From a checkpoint of a small image diffusion model.
Training: 9200 steps, batches of 128.
Data: trained on retinal OCT scans (Kermany 2017), 98430 training examples, 12.0 epochs.
Rows from block 5 of a small image diffusion model, named by matrix and row number. Rows with one number within an expert belong to one neuron, the router's apart. Each number is 128 + 32 x the weight over its row's rms, rounded and kept within 0 to 255. All counts start at 0. Numbers have three digits each. After the name is the row's rms in percent of the matrix's.
After each expert's rows are labels from the 100 images, of 14976 (inputs lightly noised), where the router gives the expert most weight on average: "responds to" is what is common among them; "peak at" is the part of the image that holds the peak. Only what is clearly more common there than usual is listed. The data: retinal OCT scans (Kermany 2017).
# router: router (model.blocks.5.mlp.router.weight, 8x128, trained with AdamW), inputs 0-31
# up: expert up (model.blocks.5.mlp.up, 8x128x128), inputs 0-31
# down: expert down (model.blocks.5.mlp.down, 8x128x128, transposed), outputs 0-31

# expert 3
router.3 078:123127166185170158019129164173080137146081125085130148130187135122093085096111120140096133141106
up.0 093:160087129110094095173147156093166150109172163087127136132087037077075147106114131102183158145127
down.0 108:123165146144175090140142108129074153110141057153162116142123147142125127157125026119121172127105
up.1 091:129176170090123161099103179148138176094161130129136174128145112121171096193112175175157132145133
down.1 111:102150108140172153187108133189162124111176166109099144133147129131053148166127079141147154110054
up.2 086:191144134124143049114175153081158172134098170067141156124124060108157132123131125129106139124115
down.2 098:052078099147156167081163150096110122112088125125098148126145182114114101132114154112194097117134
up.3 101:143152131112117117166145133126101155178125145140098167082177189112131099176094201142150158157134
down.3 080:184093129155223117138093059136158129085114125151085099141163085128171132105141117122110081153181
up.4 115:067084117139130168120107187084132123139168130089138131158103066151128095141086151116154107127130
down.4 122:090109151085140140175138137122116115165170113121139130090125061122158078137114090117066119105099
up.5 103:139138122127090137156085122143097156210164115100110110080165168183136140161130198162161116131130
down.5 096:089110096125151137137103100115092114075062126085108144153153152153190122082124038168104145135124
up.6 083:115158128128144175186117077181122171114126171098119128102163141163119150149134138167110165134136
down.6 108:107055151161083126170089096082163083186120158152105107102149033100174153126155104161113151167092
up.7 096:127160122145139087069126131101142106078183152156137064160169097134096126150159164121133059187126
down.7 105:148145142094105141098164103123132119134100076157132118151132105060120134177140070122101140083203
up.8 099:120118164124073117135090123191165138135095146074147114091139160125145098170098171140118096139121
down.8 098:152098155180072116193176136161138204128172122113098156162143090139141086140098133111186119103238
up.9 098:143103161147207104047149154060190158127165145161180091141131114128149152159106129112101144165118
down.9 093:192081137124065127206152109140107173179137087125150163137173117154161130163104140107153077132168
up.10 099:168122158123138084199125167130115126127173122106116109198167142108141141119154127183119131116132
down.10 096:194157108151094099131075107146125136150126122105100119136144105118126142121151143126195161151142
up.11 096:115133149126103084163137128106082099162218151122135129144121137129136087137133097131082181120137
down.11 108:168130179149126173154107106145115145129191121140104098147127127110156087118132086138091106118174
up.12 092:077145161168170100154117110142123090117147121186127096155095092131083157135113100142170112128121
down.12 098:106106121115179051155080079092136092090032108115143128154094127110051140151164122132119113133148
up.13 113:134162087074052117108118075115135123110145102135144148125175121065091142194127095113131135140127
down.13 116:149112123074110135125114097124132109079153095077147112127134109137203088101157129125074148093199
up.14 107:119170143111139175113071115148101124065146085144080103150120125147100097119091148176120140138130
down.14 101:142148062090102096124072151119117148145126072111096093146077106086164124134116124106084132109208
up.15 095:177167182174101135084159174125117153161195190138212135163108077120075156121129196107130152166127
down.15 086:059131107110076124173115139107183077128205164135169098086134147107198183134126229126098146158153
up.16 080:120170136126092135167176132197126073090161139148138179144128125148120155109124098129129144141130
down.16 098:132135136103182113151124139198106140077141104101097148153141088114059131180194114099120066119091
up.17 118:125110154173219117105155085179141136097188155069161105094113141079104182131139166118072110155136
down.17 098:165132150121149107080153126168122174141255101137134112090197118122116162122088122143127172138159
up.18 111:159091131161098139095183072126119080103125118043106170107143133080148188062110097108114111077119
down.18 089:170116133050098106091152080087114180127089116110159140108179078109143164173145162078114135090087
up.19 104:185161144099130158122143135151121154116163103160112122106090076106120097158137068147123182074134
down.19 100:133169117149187161119075082111116045104091104137116117140092177120124109094132089171138156062147
up.20 146:135128138095188114117149191150098168139170140156156105140109102149079028149160077138137131126134
down.20 139:131142139163164166088117136094124073082140113149102091175095172191133077081122130130124109145152
up.21 100:098138144084163133144187161149140112140159148142139089158153133081184144145186168161125140115121
down.21 104:150123097145102191128124148151129152168078152156143140073135070178135133095132127140155121150171
up.22 092:100074134163117130143146159119146147167138125095118150166126145071137135119102139146092137125127
down.22 104:167206085088155104171134102144139133079127118122141105117146077116163113123099174161074169089154
up.23 083:088141176134186102135162134084105125135172101109180126182140051086094179088175149114078147146140
down.23 096:082158174167189169156075083149097144122132098143119105162147131107111050138110153158145126132183
up.24 130:132106116162116131082108156072075183040138123185164135151133106158124122112096159119143177108133
down.24 114:129130142075144104145123124158109154198120019187133120118134079117109108183114168104131079123165
up.25 104:206152136121151123086151117133168117077178152147122117088064096135164114096129115097133186101136
down.25 112:172098111115091156217162135172185171099163133106140116122143092140150151143116134103130136178114
up.26 124:170086123080095077155065131179124161102130059124141158167162100122096114149145098135093127125130
down.26 115:143146112127081113047179139120068099185064141109140156091161151139094144105087149148126121112120
responds to: finding: normal
peak at: top right; top centre

# expert 2
router.2 099:151097134174188136082114099135086147102128100109106114136114157199092153113130172137139102069106
up.0 120:155069132125182127083133121136088174152134103058093099100129096150155153185145127166136103094129
down.0 122:131185121164130119187105123139201057067109203079099145113101160117124151041096082193134183110149
up.1 106:136122100119106120122094126103108162095181176187179115161180121142083125172147148134156135159132
down.1 102:146094125113075128122138145051142094156070069174188112109161087131156086130111169121142131159155
up.2 103:170072117107129073154146116141100115147127114107167149136091127111134105080193123101115106121131
down.2 101:141204122135137119153201134135149105125131171137132117174109088134158117141218092132178175113107
up.3 115:159155132108112063158110198115185124141139072182155177121141125111070148121120110202109149174143
down.3 088:132116136143070100229107174125162143136160204160131141165132034129144146166119096174131111158188
up.4 115:190158129124179107056147103117167134093128150085131158138155141116195142166123127119142134138144
down.4 164:147126119130143130124124105111106124145107128167157120158129053132084137164110090167162115169110
up.5 107:147133136143150125133130092138155159111135151164104101151122075140101104102125119141135114157135
down.5 083:148132130112122127145128088153133089134169112170090088104141209106106073173164175153130162131084
up.6 105:140115081214128089087142106080115081141161159121153140164126145156105078108120092117131140165127
down.6 092:096126157041128115167157135109171146079123163098134122135137099108138090174125150109122093144152
up.7 091:146145155101120149114171187112100135117137087083214114132067148132162125082144143046125092181124
down.7 100:144130094146123112094180112135118085164118112084216092122133074112105104131116173107140205111141
up.8 090:176078139170144125086069145151068117177119075137110136116137084136041153152126100123107153145126
down.8 101:147106180117166187143093130155118165188157138121084073120142207177144179154088135092190141184132
up.9 108:128133144124131146151152186140115068120137127117069180083156055110148163150099127106103138098148
down.9 103:095119129118151110108130155119156164119120184106104143150202156186125102130088118111099131093119
up.10 118:098110121159123154088166133150142058128187117103133130105166087123122110150140088066115137107132
down.10 100:169159096105116108121106175170096184108069167108118145118151134141161121121143086091164150129118
up.11 122:145144067081151106115086135116128141192111097108077078144127107162166122067146162148087072118135
down.11 126:108068146189162128076122191167062172124150151152080156137098169086134123206110154199108183136142
up.12 102:148148143110104129108063097138097117111111211082168200161074093147096131191160141129085142050138
down.12 092:143088104174108119143074118149175134115186066121175190102092163138136096052178139143148165093155
up.13 074:138123243135081158060129082116128104116092161136115084094174124142152117123124105081135153147125
down.13 099:156160055110137143060178131166129129127180098091097089165145089175113086121151164098161068115191
up.14 124:134123095160142047162098122118162132113128083155148180057115154132112136153159130208087162147117
down.14 140:142132127082108036148099140130094105150116174139131181148148085106121161086180122207106116167132
up.15 081:147119132112101086101109114115109140141160087128203118131099126177142077158113180149089128134118
down.15 095:152121143129097110150158121228141133140064074137125106125157116148090110098120148154164128136089
up.16 082:160142151122132113093121073141169120120225167103095077127148114119119146151117158158170113149126
down.16 090:216150103114090099090092090156113133118186123106113115088134105083153141121131162143090138107083
up.17 093:150089133133095141131120133112146138085102120133098082115105113155121146132127105119139154170148
down.17 093:084163172119119096155104129067163139123170129157102077096098140086139114125130048146128130151148
up.18 106:149109108183124135104120136152190160152068122139079082171162102087142129122137120166144084179134
down.18 098:104121134091140181187138214142132074105094192119062083115163105163101098122108137163180148177167
up.19 105:163139084153157116135166044127116106114158146114190060077181136160130122174107118175141142150124
down.19 103:133101145121124135135145124112100143128099130101173096180133102068132103093128118163183099112119
up.20 071:171107149125137105084108058119157121134125141110159080131140117139151100158148120116109132116106
down.20 094:073183125078068127027181067122165098147114122085129089180158122153099110164112114063109104116189
up.21 121:151133096127115073136129177099105108155137129116161091076165080125164123099177146097118136080129
down.21 102:142093130148112106132101150082145142119136132114167069182198170106127103159176131065113133102126
up.22 104:135110127213127114067094145063139103131124120159162165192147111107150086087125120133154114117141
down.22 107:062095125127105184088112189177157126109119150112078117127132061116153138118148188117141065095137
up.23 103:156170174043147117105098110127135153131088158077123102202111138158107140168112129103084145103120
down.23 090:152063025131133113165133115120159144145127108095137094081112126102129139116102138097054171114149
up.24 106:159167103147153103127093079110112070116168138140155119116157128152135087094066143150142092135139
down.24 104:161099145127134167128075083130144142155142107171109142132143121093105102170083140177156170077098
up.25 091:154089124073133096129085103132156134115105179103164114150159159115125104151112096098112152176120
down.25 091:115129147199084090135138116126094113127129116062182149130202145124182095113153106165161094175184
up.26 105:156066108129185094104103129068132137112180071132138129205104132116142066139153147148122108128138
down.26 091:118194126126123099159107138105124127130156164108111123091094132126163075110154127128120147151132
responds to: finding: choroidal neovascularization
peak at: top right

# expert 0
router.0 114:115181153098158136159116138077156190143108135125135161115149094139069103126103125168172138196118
up.0 120:114071131105134107140109135131209179138189069128145107151181126118130081158112111120095074126141
down.0 081:150156099147150098127143146143057120146057170101110175102149124153110094096108112144146139103138
up.1 108:154144147112138108113118131178177160106094102115102084108098094101133071160150156142140158106122
down.1 106:065116168120114077097181131091142074100133110154132125153086104120125142167119113135134145116141
up.2 085:200171079151113095123124068146161106122170160053116136105128108138139113091160126146163133162125
down.2 100:040085140132134109063111113130135171102132126097100128116140157118117086133144143159097143122229
up.3 101:177131120165120146088115163137094092111058098145126153122142085159133103127135111081141111174133
down.3 099:087129139163132182156116089179140111109171098129117092158122111179063145096155170156082149178165
up.4 100:149086125173151127169159134068108161149097172133192123160164087124124146110102159101144122208134
down.4 123:114092108108145118209132123182094147155201168122161096124085126155137117127141132148180110129131
up.5 083:102128121178146150091094120123095152168133063164154153115166148177158139087096150182132111144120
down.5 059:144125093074153144168131116095113142096117126149110160165147073072141127147096131162134127079150
up.6 103:081127139127196142089138110081180132074044122107149165126099086133161114160119135110091090145134
down.6 133:135118164126034186047137154134171123042188131125131170116132121122154116110101146103152096151085
up.7 097:193122058188116193120146088200077177118148087110111117111168151134121150137101198103079175125117
down.7 098:092128059056161103122114124104070106138172119086137082121098114132131122122120078133115109111211
up.8 094:028184134163065057125116084151125153178108101100135083122147108087111092090149126100124086165135
down.8 118:217100151137180126118157149111105166085114105141060152131123130128133133141150119122148147181088
up.9 100:123131083170144100167167184067150131116073118117182142125155064100109115100111073091111138160124
down.9 124:030129096196128124078124130125140167139155124142086137142106130133106149108130228161107079123013
up.10 093:117129138125186119115154116132182169094096076097098073089131111110162119162093091126139139122125
down.10 122:142069151162067129107129135165098141160168133180211084103114087127135112119103118089097164113046
up.11 097:107137151121134135120141153131161173146100102110136169139132107144123137151131166093121176102141
down.11 139:120137150121105144158143109158115155120231100129156139121129125137140146134120086147156128106048
up.12 095:063143135128208159101137153066143146136143119078128080120169083107130076159143142143097203127142
down.12 104:190117161096110161076127094128132099105096112109200102098122108169172108152123176056114123140055
up.13 104:141135122092091066129168175109136126125126172098092137150030114192143128088129101149107127128139
down.13 091:133139131140171131170096148125158096159083121068113150101100094079192121157164105137129112179198
up.14 088:121133179087133193123107146149151088120120169089103110196121121155121135148135168098159125147123
down.14 059:158130052166146169097109143130107184140125068067120075066060135101122149141192201064110147143154
up.15 101:105110095155213209103114156166098152106143158120108130111149150143153108139121182098116197147139
down.15 138:158074053134100102198170114059148140083192143137175159093141143156167196130139137129115120136064
up.16 113:149127129144207125193136173103140117085146078155137075074149121138150114181107186145103136151134
down.16 073:197128103131160132151124091140137110188086174156164100165090127108130167104131054122064086162093
up.17 090:064121158122111098112103085162110122118094150088174173114122110096184120107128107103131118225122
down.17 102:142143110161183104072094110078124139119149096118102134102102078140121125132098142099114132221089
up.18 114:119128107114139158120146161095168077136129177131151147096161118118104106120154136133124103118139
down.18 079:083088133111110153100088164125101131159124176133158175132146048186149125130203096158090101129146
up.19 087:091091136121151137091151076147144158119069156116141120064129101099108104146117107155126141146134
down.19 112:127092124096144056098106148084152171134182174094144097093133147124100127142122132165132108120016
up.20 099:087098138182113114102146090093086158108117121156115153113120145097202137116114155096117156114132
down.20 083:195145142171168111129115059137133106130155082165122121096095095170198133136127099120192079168171
up.21 107:130104132146194133131120140079128196166154136116115149131162142125151135140142184170126120177140
down.21 114:075139155117044138134116142172136167160136136179111153100084168134153144129140098119212154147157
up.22 106:098144091144118182073159079080137131146112168119118082101129107087105100091154127058137164160130
down.22 076:144056142182072146139148077157127098119160077116166146107135116143138068172141071090129125176172
up.23 100:083127110145171165187150133142124215157117115097098132109158129126085130151179156132146158160115
down.23 109:151127084104098101155152137161073136166116155122083121111134177131157152119145051103123177061087
up.24 096:129122118110162133089134115156126104089146137074073099180170148082160116127118098188089148130121
down.24 103:137086130184068092124084088048163121095142115104112088097132113120146126123112157149135155192086
up.25 102:127146102214078071144150132136087109111132151103163071137066112095134150092119171168069101119124
down.25 115:154104122107154152143146167148203176161186109106120094147085108152052154148135132156132143094182
up.26 095:124167066101124115193118144168099144125091122104121189109176111076175164064077117148081153160117
down.26 118:149126098160162101196123135076146133113116084101144184136134138127147138153096116140105078097215
responds to: finding: choroidal neovascularization
peak at: middle right

# expert 1
router.1 105:150112120165108091114152109149121105119051144126137125087169125145137149166114158161111141128118
up.0 074:162062134113105137120140097108171129156105200140064113129066117080122160078182121128180100137127
down.0 078:096179150135126166112082082162095112124163083127109080175090078118136155150094151167156173110175
up.1 112:128112106162110112144144091158151136124137130087161125127120088146185135071157135136112072114129
down.1 100:118156106081097110161135135127141148156122146091156136174115117126123141183164136127135207110122
up.2 112:152126129191097076115129146091100087161182138162183141186085104159088130084141121110145108171141
down.2 120:102103114088169115100127183086164171098075131180126158116107076138095071156137114131111096129128
up.3 109:151070100120132106182103015145172134086148131167128155105173122079124146103148139094155070119123
down.3 108:163180134135137123120071066152113105100138079162083184148177084132179164163160139091171186157183
up.4 088:095128122113194127154161161182122110116160159071152111114111109124124151117145135089106136179128
down.4 100:079140100150162137135124111194095150140167105133088087118110134133103148117140133121134132117079
up.5 108:135098101088102110130096136138091110116120144104126156171121145115179151101126148140095193180133
down.5 089:155162173109094104086127147147212154106105143113092151114076056113143151135103068108175118132146
up.6 100:182102128143098118100132091161132141073099096084160142121099101121151181139138220159131140152134
down.6 094:157165149109096096164101087170135077163030131081182148137093116108099142141146181105122124130176
up.7 112:109173180127216084095082134118128144143130150114164133131112110118165120137171126160180101173130
down.7 128:120093122123140110158083116070132125126105085145115129183137137092120150136146114100123137160163
up.8 081:098136147148140117125177094082124118110148155073103126121075102135153142000080129108135110149130
down.8 078:137127180138099074180176133206119156181142072154118128091100146098120152121183157087182141149140
up.9 084:146109130122146168154129171139101136137139127163135153161108173161148144135155167102108173151129
down.9 083:127107118133134110114157136163137129132164126104142140148163126131098166115161149125117137127000
up.10 096:193142122089145113031157108128162141117176167089166176106131156097165132162175109143091145147122
down.10 098:185150101143181121217157157124152097109181116124095125119124145139142106100106106181132090102135
up.11 096:127123096127147153199091093116111185130138168135141056124141117160140140111077156164125110128128
down.11 102:144129163163171131146085116128169068125154115139108077123129139102153140176074135174135133125181
up.12 112:164102117161111141120116054107151071136110103101172119109138081144157144151110163104103123151130
down.12 098:109153130094119180133096139173141154101105156124136126118185141077093116105078148100183115119145
up.13 127:154176099153115097124172147143186128200120151138110212057081136157129136151107084121164099122120
down.13 112:117098111070140091157172106125110120072113149164136181184100117056142175074071101083158163141134
up.14 124:144128111107216146074139142149170132138109143078153171082078127097123150113131142125128132164125
down.14 103:114137151127141124118123145104134170121167115146153157134123140153088135131126129139138127138137
up.15 121:138173149070102087093185102140175104091088127127139146129108112131114179164160094168110151179136
down.15 094:113154125176110109171167115155107150099113097123120133113134154166115184113112128166130106160140
up.16 064:192109120103154107168109125128133107188156164094146099122096161140162103138178170138156109108136
down.16 074:114163080121163128153104138084090079116137114126100123127115085191165145124063164164096114110210
up.17 095:183113132142113105125129153191088135130172137090120131111119126155122146142092173155131125128141
down.17 098:207107094115132144141121130206090142112104125144105121082189140203140089119104144153143150146120
up.18 115:185109138124103134084158167100175186092082095157114157151151116111175100147134040135119104099127
down.18 108:130164102128129152162121161122103037130132161131089142096137127120074080132122085159095151113111
up.19 104:166137084154152081135153080120095148131114194167133113082115130160153091154097102182132109106132
down.19 124:105055113077114109139148124118186119114154133102083115147101159095148085127116119173180095079164
up.20 070:104095059125133133193187079104129092145170122090079160113100147141150173074102123134117124114146
down.20 088:171134109154145097165122126115121162099067052117080096111116100153137137142173152134181097136136
up.21 112:169179105088108129139174204157148087161126135082068150127111081104145137060166130145156124084138
down.21 096:085093136156085098133132184154137176127159165071065110136117133151129112158138115141102097100144
up.22 116:130179125122154123207124131185193172143095182118154157159163133146173202127135120140125131159123
down.22 085:118084119163132100061108126149145166140000155132135172103155115145116182142104145147096148185131
up.23 066:130125069081113102127182062113117096140173181126149090106100135147140123139123123151107151137129
down.23 067:139099120148145145175112131064100156156141132143195154141121068209158144140133082136163068119161
up.24 075:159105119159118135121100153136114131125108204129143096126121087154146171150049156160141085177141
down.24 083:090099126125169204112066113083082102164162077159091146163123189090143117105104107162137144121210
up.25 090:171126166134156195113126126183154149147077149126107104080144100130160145128091184146173123134129
down.25 099:120170109106144159168161147082112082122130097113126142174130166092116159153109184122167143137112
up.26 093:130118176137040126156098114120148162148093113129183160102131163127151153149137184138108191112150
down.26 118:091113119114107100179093122115106138093088108120158110129112165150127080131148066109107121105203
responds to: finding: normal
peak at: bottom left

# expert 5
router.5 079:096114113155043116153139099173196122081069100114153075088096124105094120121164134102117151130107
up.0 121:161105072148130137170118110111088129167153102179157127149128140165078097160124110084111159096131
down.0 103:101123135124144174143085095155139119129127133129119101128133154079146140079126163076126085093145
up.1 108:132106109121142158169133149098138121158121100120130093085115080145143123089137045116123158110123
down.1 099:120147136121077119098117110124142126126106127117127123163092143114074117148115081108137130101132
up.2 102:081146150122047138120184133156165122104139178155135102129147133068157136113146109096133113164128
down.2 102:172143155170157122181152119140120109126110069116157102119146168152088148139121126084155190182111
up.3 077:106102143087125121160124087154162132052113085111129130111118148100115123143096114112119123100136
down.3 101:186127120115131089194123091121098080097059140112142177120132150136110173149154107107108138138121
up.4 115:142067068107122095138128130127125121118094113110112154138121099149061114105110140101157128151127
down.4 082:110184116112147087127131117135150153119142193108084133100133153130160152119096114130180166119178
up.5 108:151125099095140106163074142159172134154141180098205100088118132055167175146153167133132096082133
down.5 083:125134111166140115099060115068118131071123118104169094180096131201123176108126112113153156085119
up.6 087:163173113088056083129137112097097138100101146071177087139123142129106161176128109133071120155130
down.6 074:069093146118113104130151127147159074164104130042173084168108105121140156119133127133084137131126
up.7 080:094113037127040126138129154138115150164062130106138152087125149129144074159126187122105161129137
down.7 091:086160074142150100184087090081161188158098115152138116113127161125180139142098119103093160144099
up.8 090:150149110153131114145171176038122104085136068152180150149147050090137080111122123100084143131146
down.8 102:085165116125186146128128118177138081120105109119093128161108156099134100125154153124149119095022
up.9 108:162089117069128101103147182131199135138141179156187147110107114064133115146100164104143142125134
down.9 081:182125132189078109106095128095104069090087155090146136087125109175162136139182142115194108145137
up.10 078:121081124153132197142113203104099141179116161154081062035129038060114157121118106148123182109135
down.10 087:105130136070202144177129129154132114092145121136136187114153156130112123142157103107089118125068
up.11 115:156092091128147092120096122069098119156127099114124103147131120152078103105088120081135165176134
down.11 090:178140138152129122149079092118170043107148100101098102066156082102142107108081185094155091156186
up.12 085:129109042156109103109123146091085135133125098118117088121121118105128056139113096126117159113139
down.12 093:153160084164103106201149056113095099157106126114133155139131173132157146084104177148180116150157
up.13 082:162171149076103118132142117112139030074123104174170135147113153114095093084091127134067154156115
down.13 096:062145109137131137098115137165121093153153060109082110079103077103115186126166167176130146119061
up.14 095:174113082125148125142122073073079170141183125165173092118173165057129107141086142134085141122132
down.14 087:113110165096085124146128059154158116169099122192146147130139076202102118125107151113124164146141
up.15 081:102162096143075165142109112096122121148109165123143159092123102083112162121165153128120090162134
down.15 088:153059088120158110156139092130123069104131132106133145046153099109156115102120101171124131140128
up.16 100:108076112143169144148148096060088155095131143129092096053090088126132165154091163113153194152134
down.16 083:147118110123100132120115151140156124089175135113098061107149163131135099164118090123126142132188
up.17 089:120145087116076095094177116161105111083111117144155082112156102123130103150096199120088155137120
down.17 099:118114094095166095101111157097171130083139112141129208174118104073201164126079059102180179151158
up.18 107:134118088145094103144138122103161129149140114111142067073132096154126079122114147126164159118132
down.18 074:140133120120131089142100100097094124140142138131111084127160093116211143119136178094157129133202
up.19 081:163175145117096034153128147110098118148178100135124060163156131102135140080112140131123111176122
down.19 099:128149153132096171148070107108068094122172135113131088176131080067126131140102147112174141165189
up.20 075:109061100147064098094135125136119191083139114123105110127126112092098085109150115149114100138124
down.20 113:173107085154159163136124154115140141136114127124144165129148132111108125158142145125160104136255
up.21 103:105120088084161156112150135081170114108172123106143131101173105109109139098133096140107117120130
down.21 084:151083093169125131138088163127083152135103198128141184127172060159144136135172112158119117150135
up.22 155:194086114078077138144143112114154118104100113130146084132142107017105135146154147130088157132131
down.22 114:121151091169098184163134124113108148135132125099087102101150151202160116142157143124143068127171
up.23 078:156117130106103078125146134096117102119117097142155143093151140110139072081160154076098181132118
down.23 096:068115079157142144113094103190134086124175134078111130136085089097164152118153122140134095130148
up.24 097:085109057127097142069163091087137098147197130082123113078142076124098121133133143120126146152135
down.24 078:157106132117097172140105191119131154124131144137102162085159061138165110123155098094107120141208
up.25 087:121149172142103159143094144152137160174210118146152142137105126113154130141123126099148150127131
down.25 073:183177147111149109140080133032123145137138145142123137114121156110146144147116089099208183142180
up.26 080:174116077111149103153147151103134143157145111053152145109141084134107135119099223149120149110123
down.26 116:043120083135100157119147150158098139142118117156132116103145134146105078140137082131130122124087
responds to: finding: diabetic macular edema
peak at: bottom left; top left

# expert 4
router.4 095:170136124130113138153118103103175101140139154130128161089072107143147105084089082094122156141112
up.0 108:151156140099098118151125181106140163153075119106131153136123094188171110114145164126113117144131
down.0 106:106078109132125080171096172095143090124130164106092131144096104056137130145165109097106144124089
up.1 086:109199124129135148171191121092069151157193093156200111104125087104120129140092088112086174146125
down.1 102:157091117115096152217103122120152083129049127147164121112124133140147121078124135121151115145120
up.2 118:138122097122126162121142147093140083123165147104137138118162102113136127088140129119086093144134
down.2 081:101122130147092148056086179125110162143107179115113187145158055166170130179167132137095117142175
up.3 088:207204101118076123147131137139152118093137107105186126113137181149107102141123208156125140126129
down.3 089:078053091123120153132114141111110156143098166137116060120123082134182138132161156123122133106074
up.4 089:093109082129245126078113164096126116125167097073161120146138091142114123114144132102103099154111
down.4 085:110132169158125107115156104147132113138248111090127128156127117162074090121144124139129092133035
up.5 095:095150142120099070065098136158150136083148112126104127090108084125169078104160140134128093128133
down.5 105:162120138135130106107085160094122115133121184140092125149100127138176147153120159113113141124192
up.6 113:175135153132144128143126134146131178113137188076106055129108115124144010108175160105116153169147
down.6 108:151101131151123124125086103131125124119113049100104051126090116185152032105163100063129158123122
up.7 116:157126121116149155133137121135164151052169133142126093062123118114161171183155101111134154133122
down.7 103:141129116190140167110187130109125055129103173085172110174136136153141159112137123124120132156112
up.8 119:065147035134085096090082124134189142104175129111097117043106137174203060148085183137154138173125
down.8 097:182120159098123150107080155106148087165177156131141112179128088123151095128083110172106192129193
up.9 083:100148126133072126098117148123136192075087118098110137074083093163129139083111231114141133121142
down.9 085:148173130074111132125162154117097139156123151182117136135074171141184157139148128139136099101118
up.10 094:102075137126118104119084172096132111130138061125160073131117078136130085079069137154139105070134
down.10 101:131170143169110069122036194158160109120149179132135078133181101126126117162050131140183108085163
up.11 080:096066182113075079042168093043155101105140124106138143135133107083123120087095099101085166145131
down.11 108:119150138095138137075134147150098108163094125156148155145143065150076117090119107101144147148126
up.12 125:062129087135158130034088116121164142095103132117140111091121154110125130155133128098123127164141
down.12 113:148116255121178125146114107102142129119198129137123090126166099139106125099150119106082104130153
up.13 101:120123126151111092123113166132127150184107094094167105137107135062086143110145150122128116175139
down.13 096:082117087124103163110131128136085126112099119177117075097172124189139150104115093147175161157181
up.14 086:156140128068154155070117104172116105112125125100136058078120104091147104122138132113150106219131
down.14 105:114114148117092137081102172083175097108162103121163130078098128135165155132104174109118115126233
up.15 085:126163132172093119105133110117123118135150143103108123092085093172190075096096140129139111107116
down.15 090:070121188097065148187156126131156122186168115122142144070137084114114125167127143131179165103210
up.16 087:082148115124123119150117132065087127119095108102149163102104088096135087123120138148151158063135
down.16 110:119081042144086128144093118167191110113180155184129168109148132171166170129175102125094164095060
up.17 093:112168080128090142199132217098113149180122110137159164181104103126183110117127112130152125093131
down.17 084:104134192114186124131129148134103133121155109112100095135160096148103098157129172150119116115055
up.18 114:125115120102116124156145171146107126146090163093115097110118065167113166146103170150147126146132
down.18 105:121136101166097116137158142158140143098138115104102114144130203166119168124096141165141128158140
up.19 088:126151152135119122126087199064141095072145144139153127142101104146124075148157102099107130145123
down.19 098:144172109120107132175124111181117116184118134130108122133088069089173085123148153102126140151190
up.20 113:116126128126101160138079141115074118177145153143115129125160085106149153159079108152115208176130
down.20 096:137168101117113107154105130105159137065082071140096106122135157156113106093077071152165068180155
up.21 095:058149083161120114175125112158099143094115117080159096146148142130136098142148244114142143113141
down.21 113:225118163106154100221142102096085150116148126122159146139156209135142143127124044107103152155105
up.22 098:155175161090126036179131193080173117097142092123132194077150129072112131194117110122148125114141
down.22 096:089127168171144070228132113175125103123113112118139168134156099134138122076104087131155156141113
up.23 099:141152158139065152144134159060100156145189134097160137143139109132152111121148135123191135164134
down.23 074:092114137125138194122114171155168121120133132113167144134086132110162126126128170125182107113119
up.24 115:150159116160118072183101091115133107097148163165142141130129074133122134147139143129158207061134
down.24 109:178137123069153076147044129150081151186120092202116154115144181147139105163130099165152054073155
up.25 080:096120127117098151121098161157131167139208099148172123143130133072155106151100131146135160185138
down.25 087:165131176089174143165096139144133062078091134157142144143188124158139122128108116145195148193250
up.26 089:106147066090116136116165078112145183170132128072149148089176182150120138173189181114156149117145
down.26 088:127111125118109160173168125126148055060159164084146131154155138121142062137101137147093159121148
responds to: finding: normal
peak at: top right; top left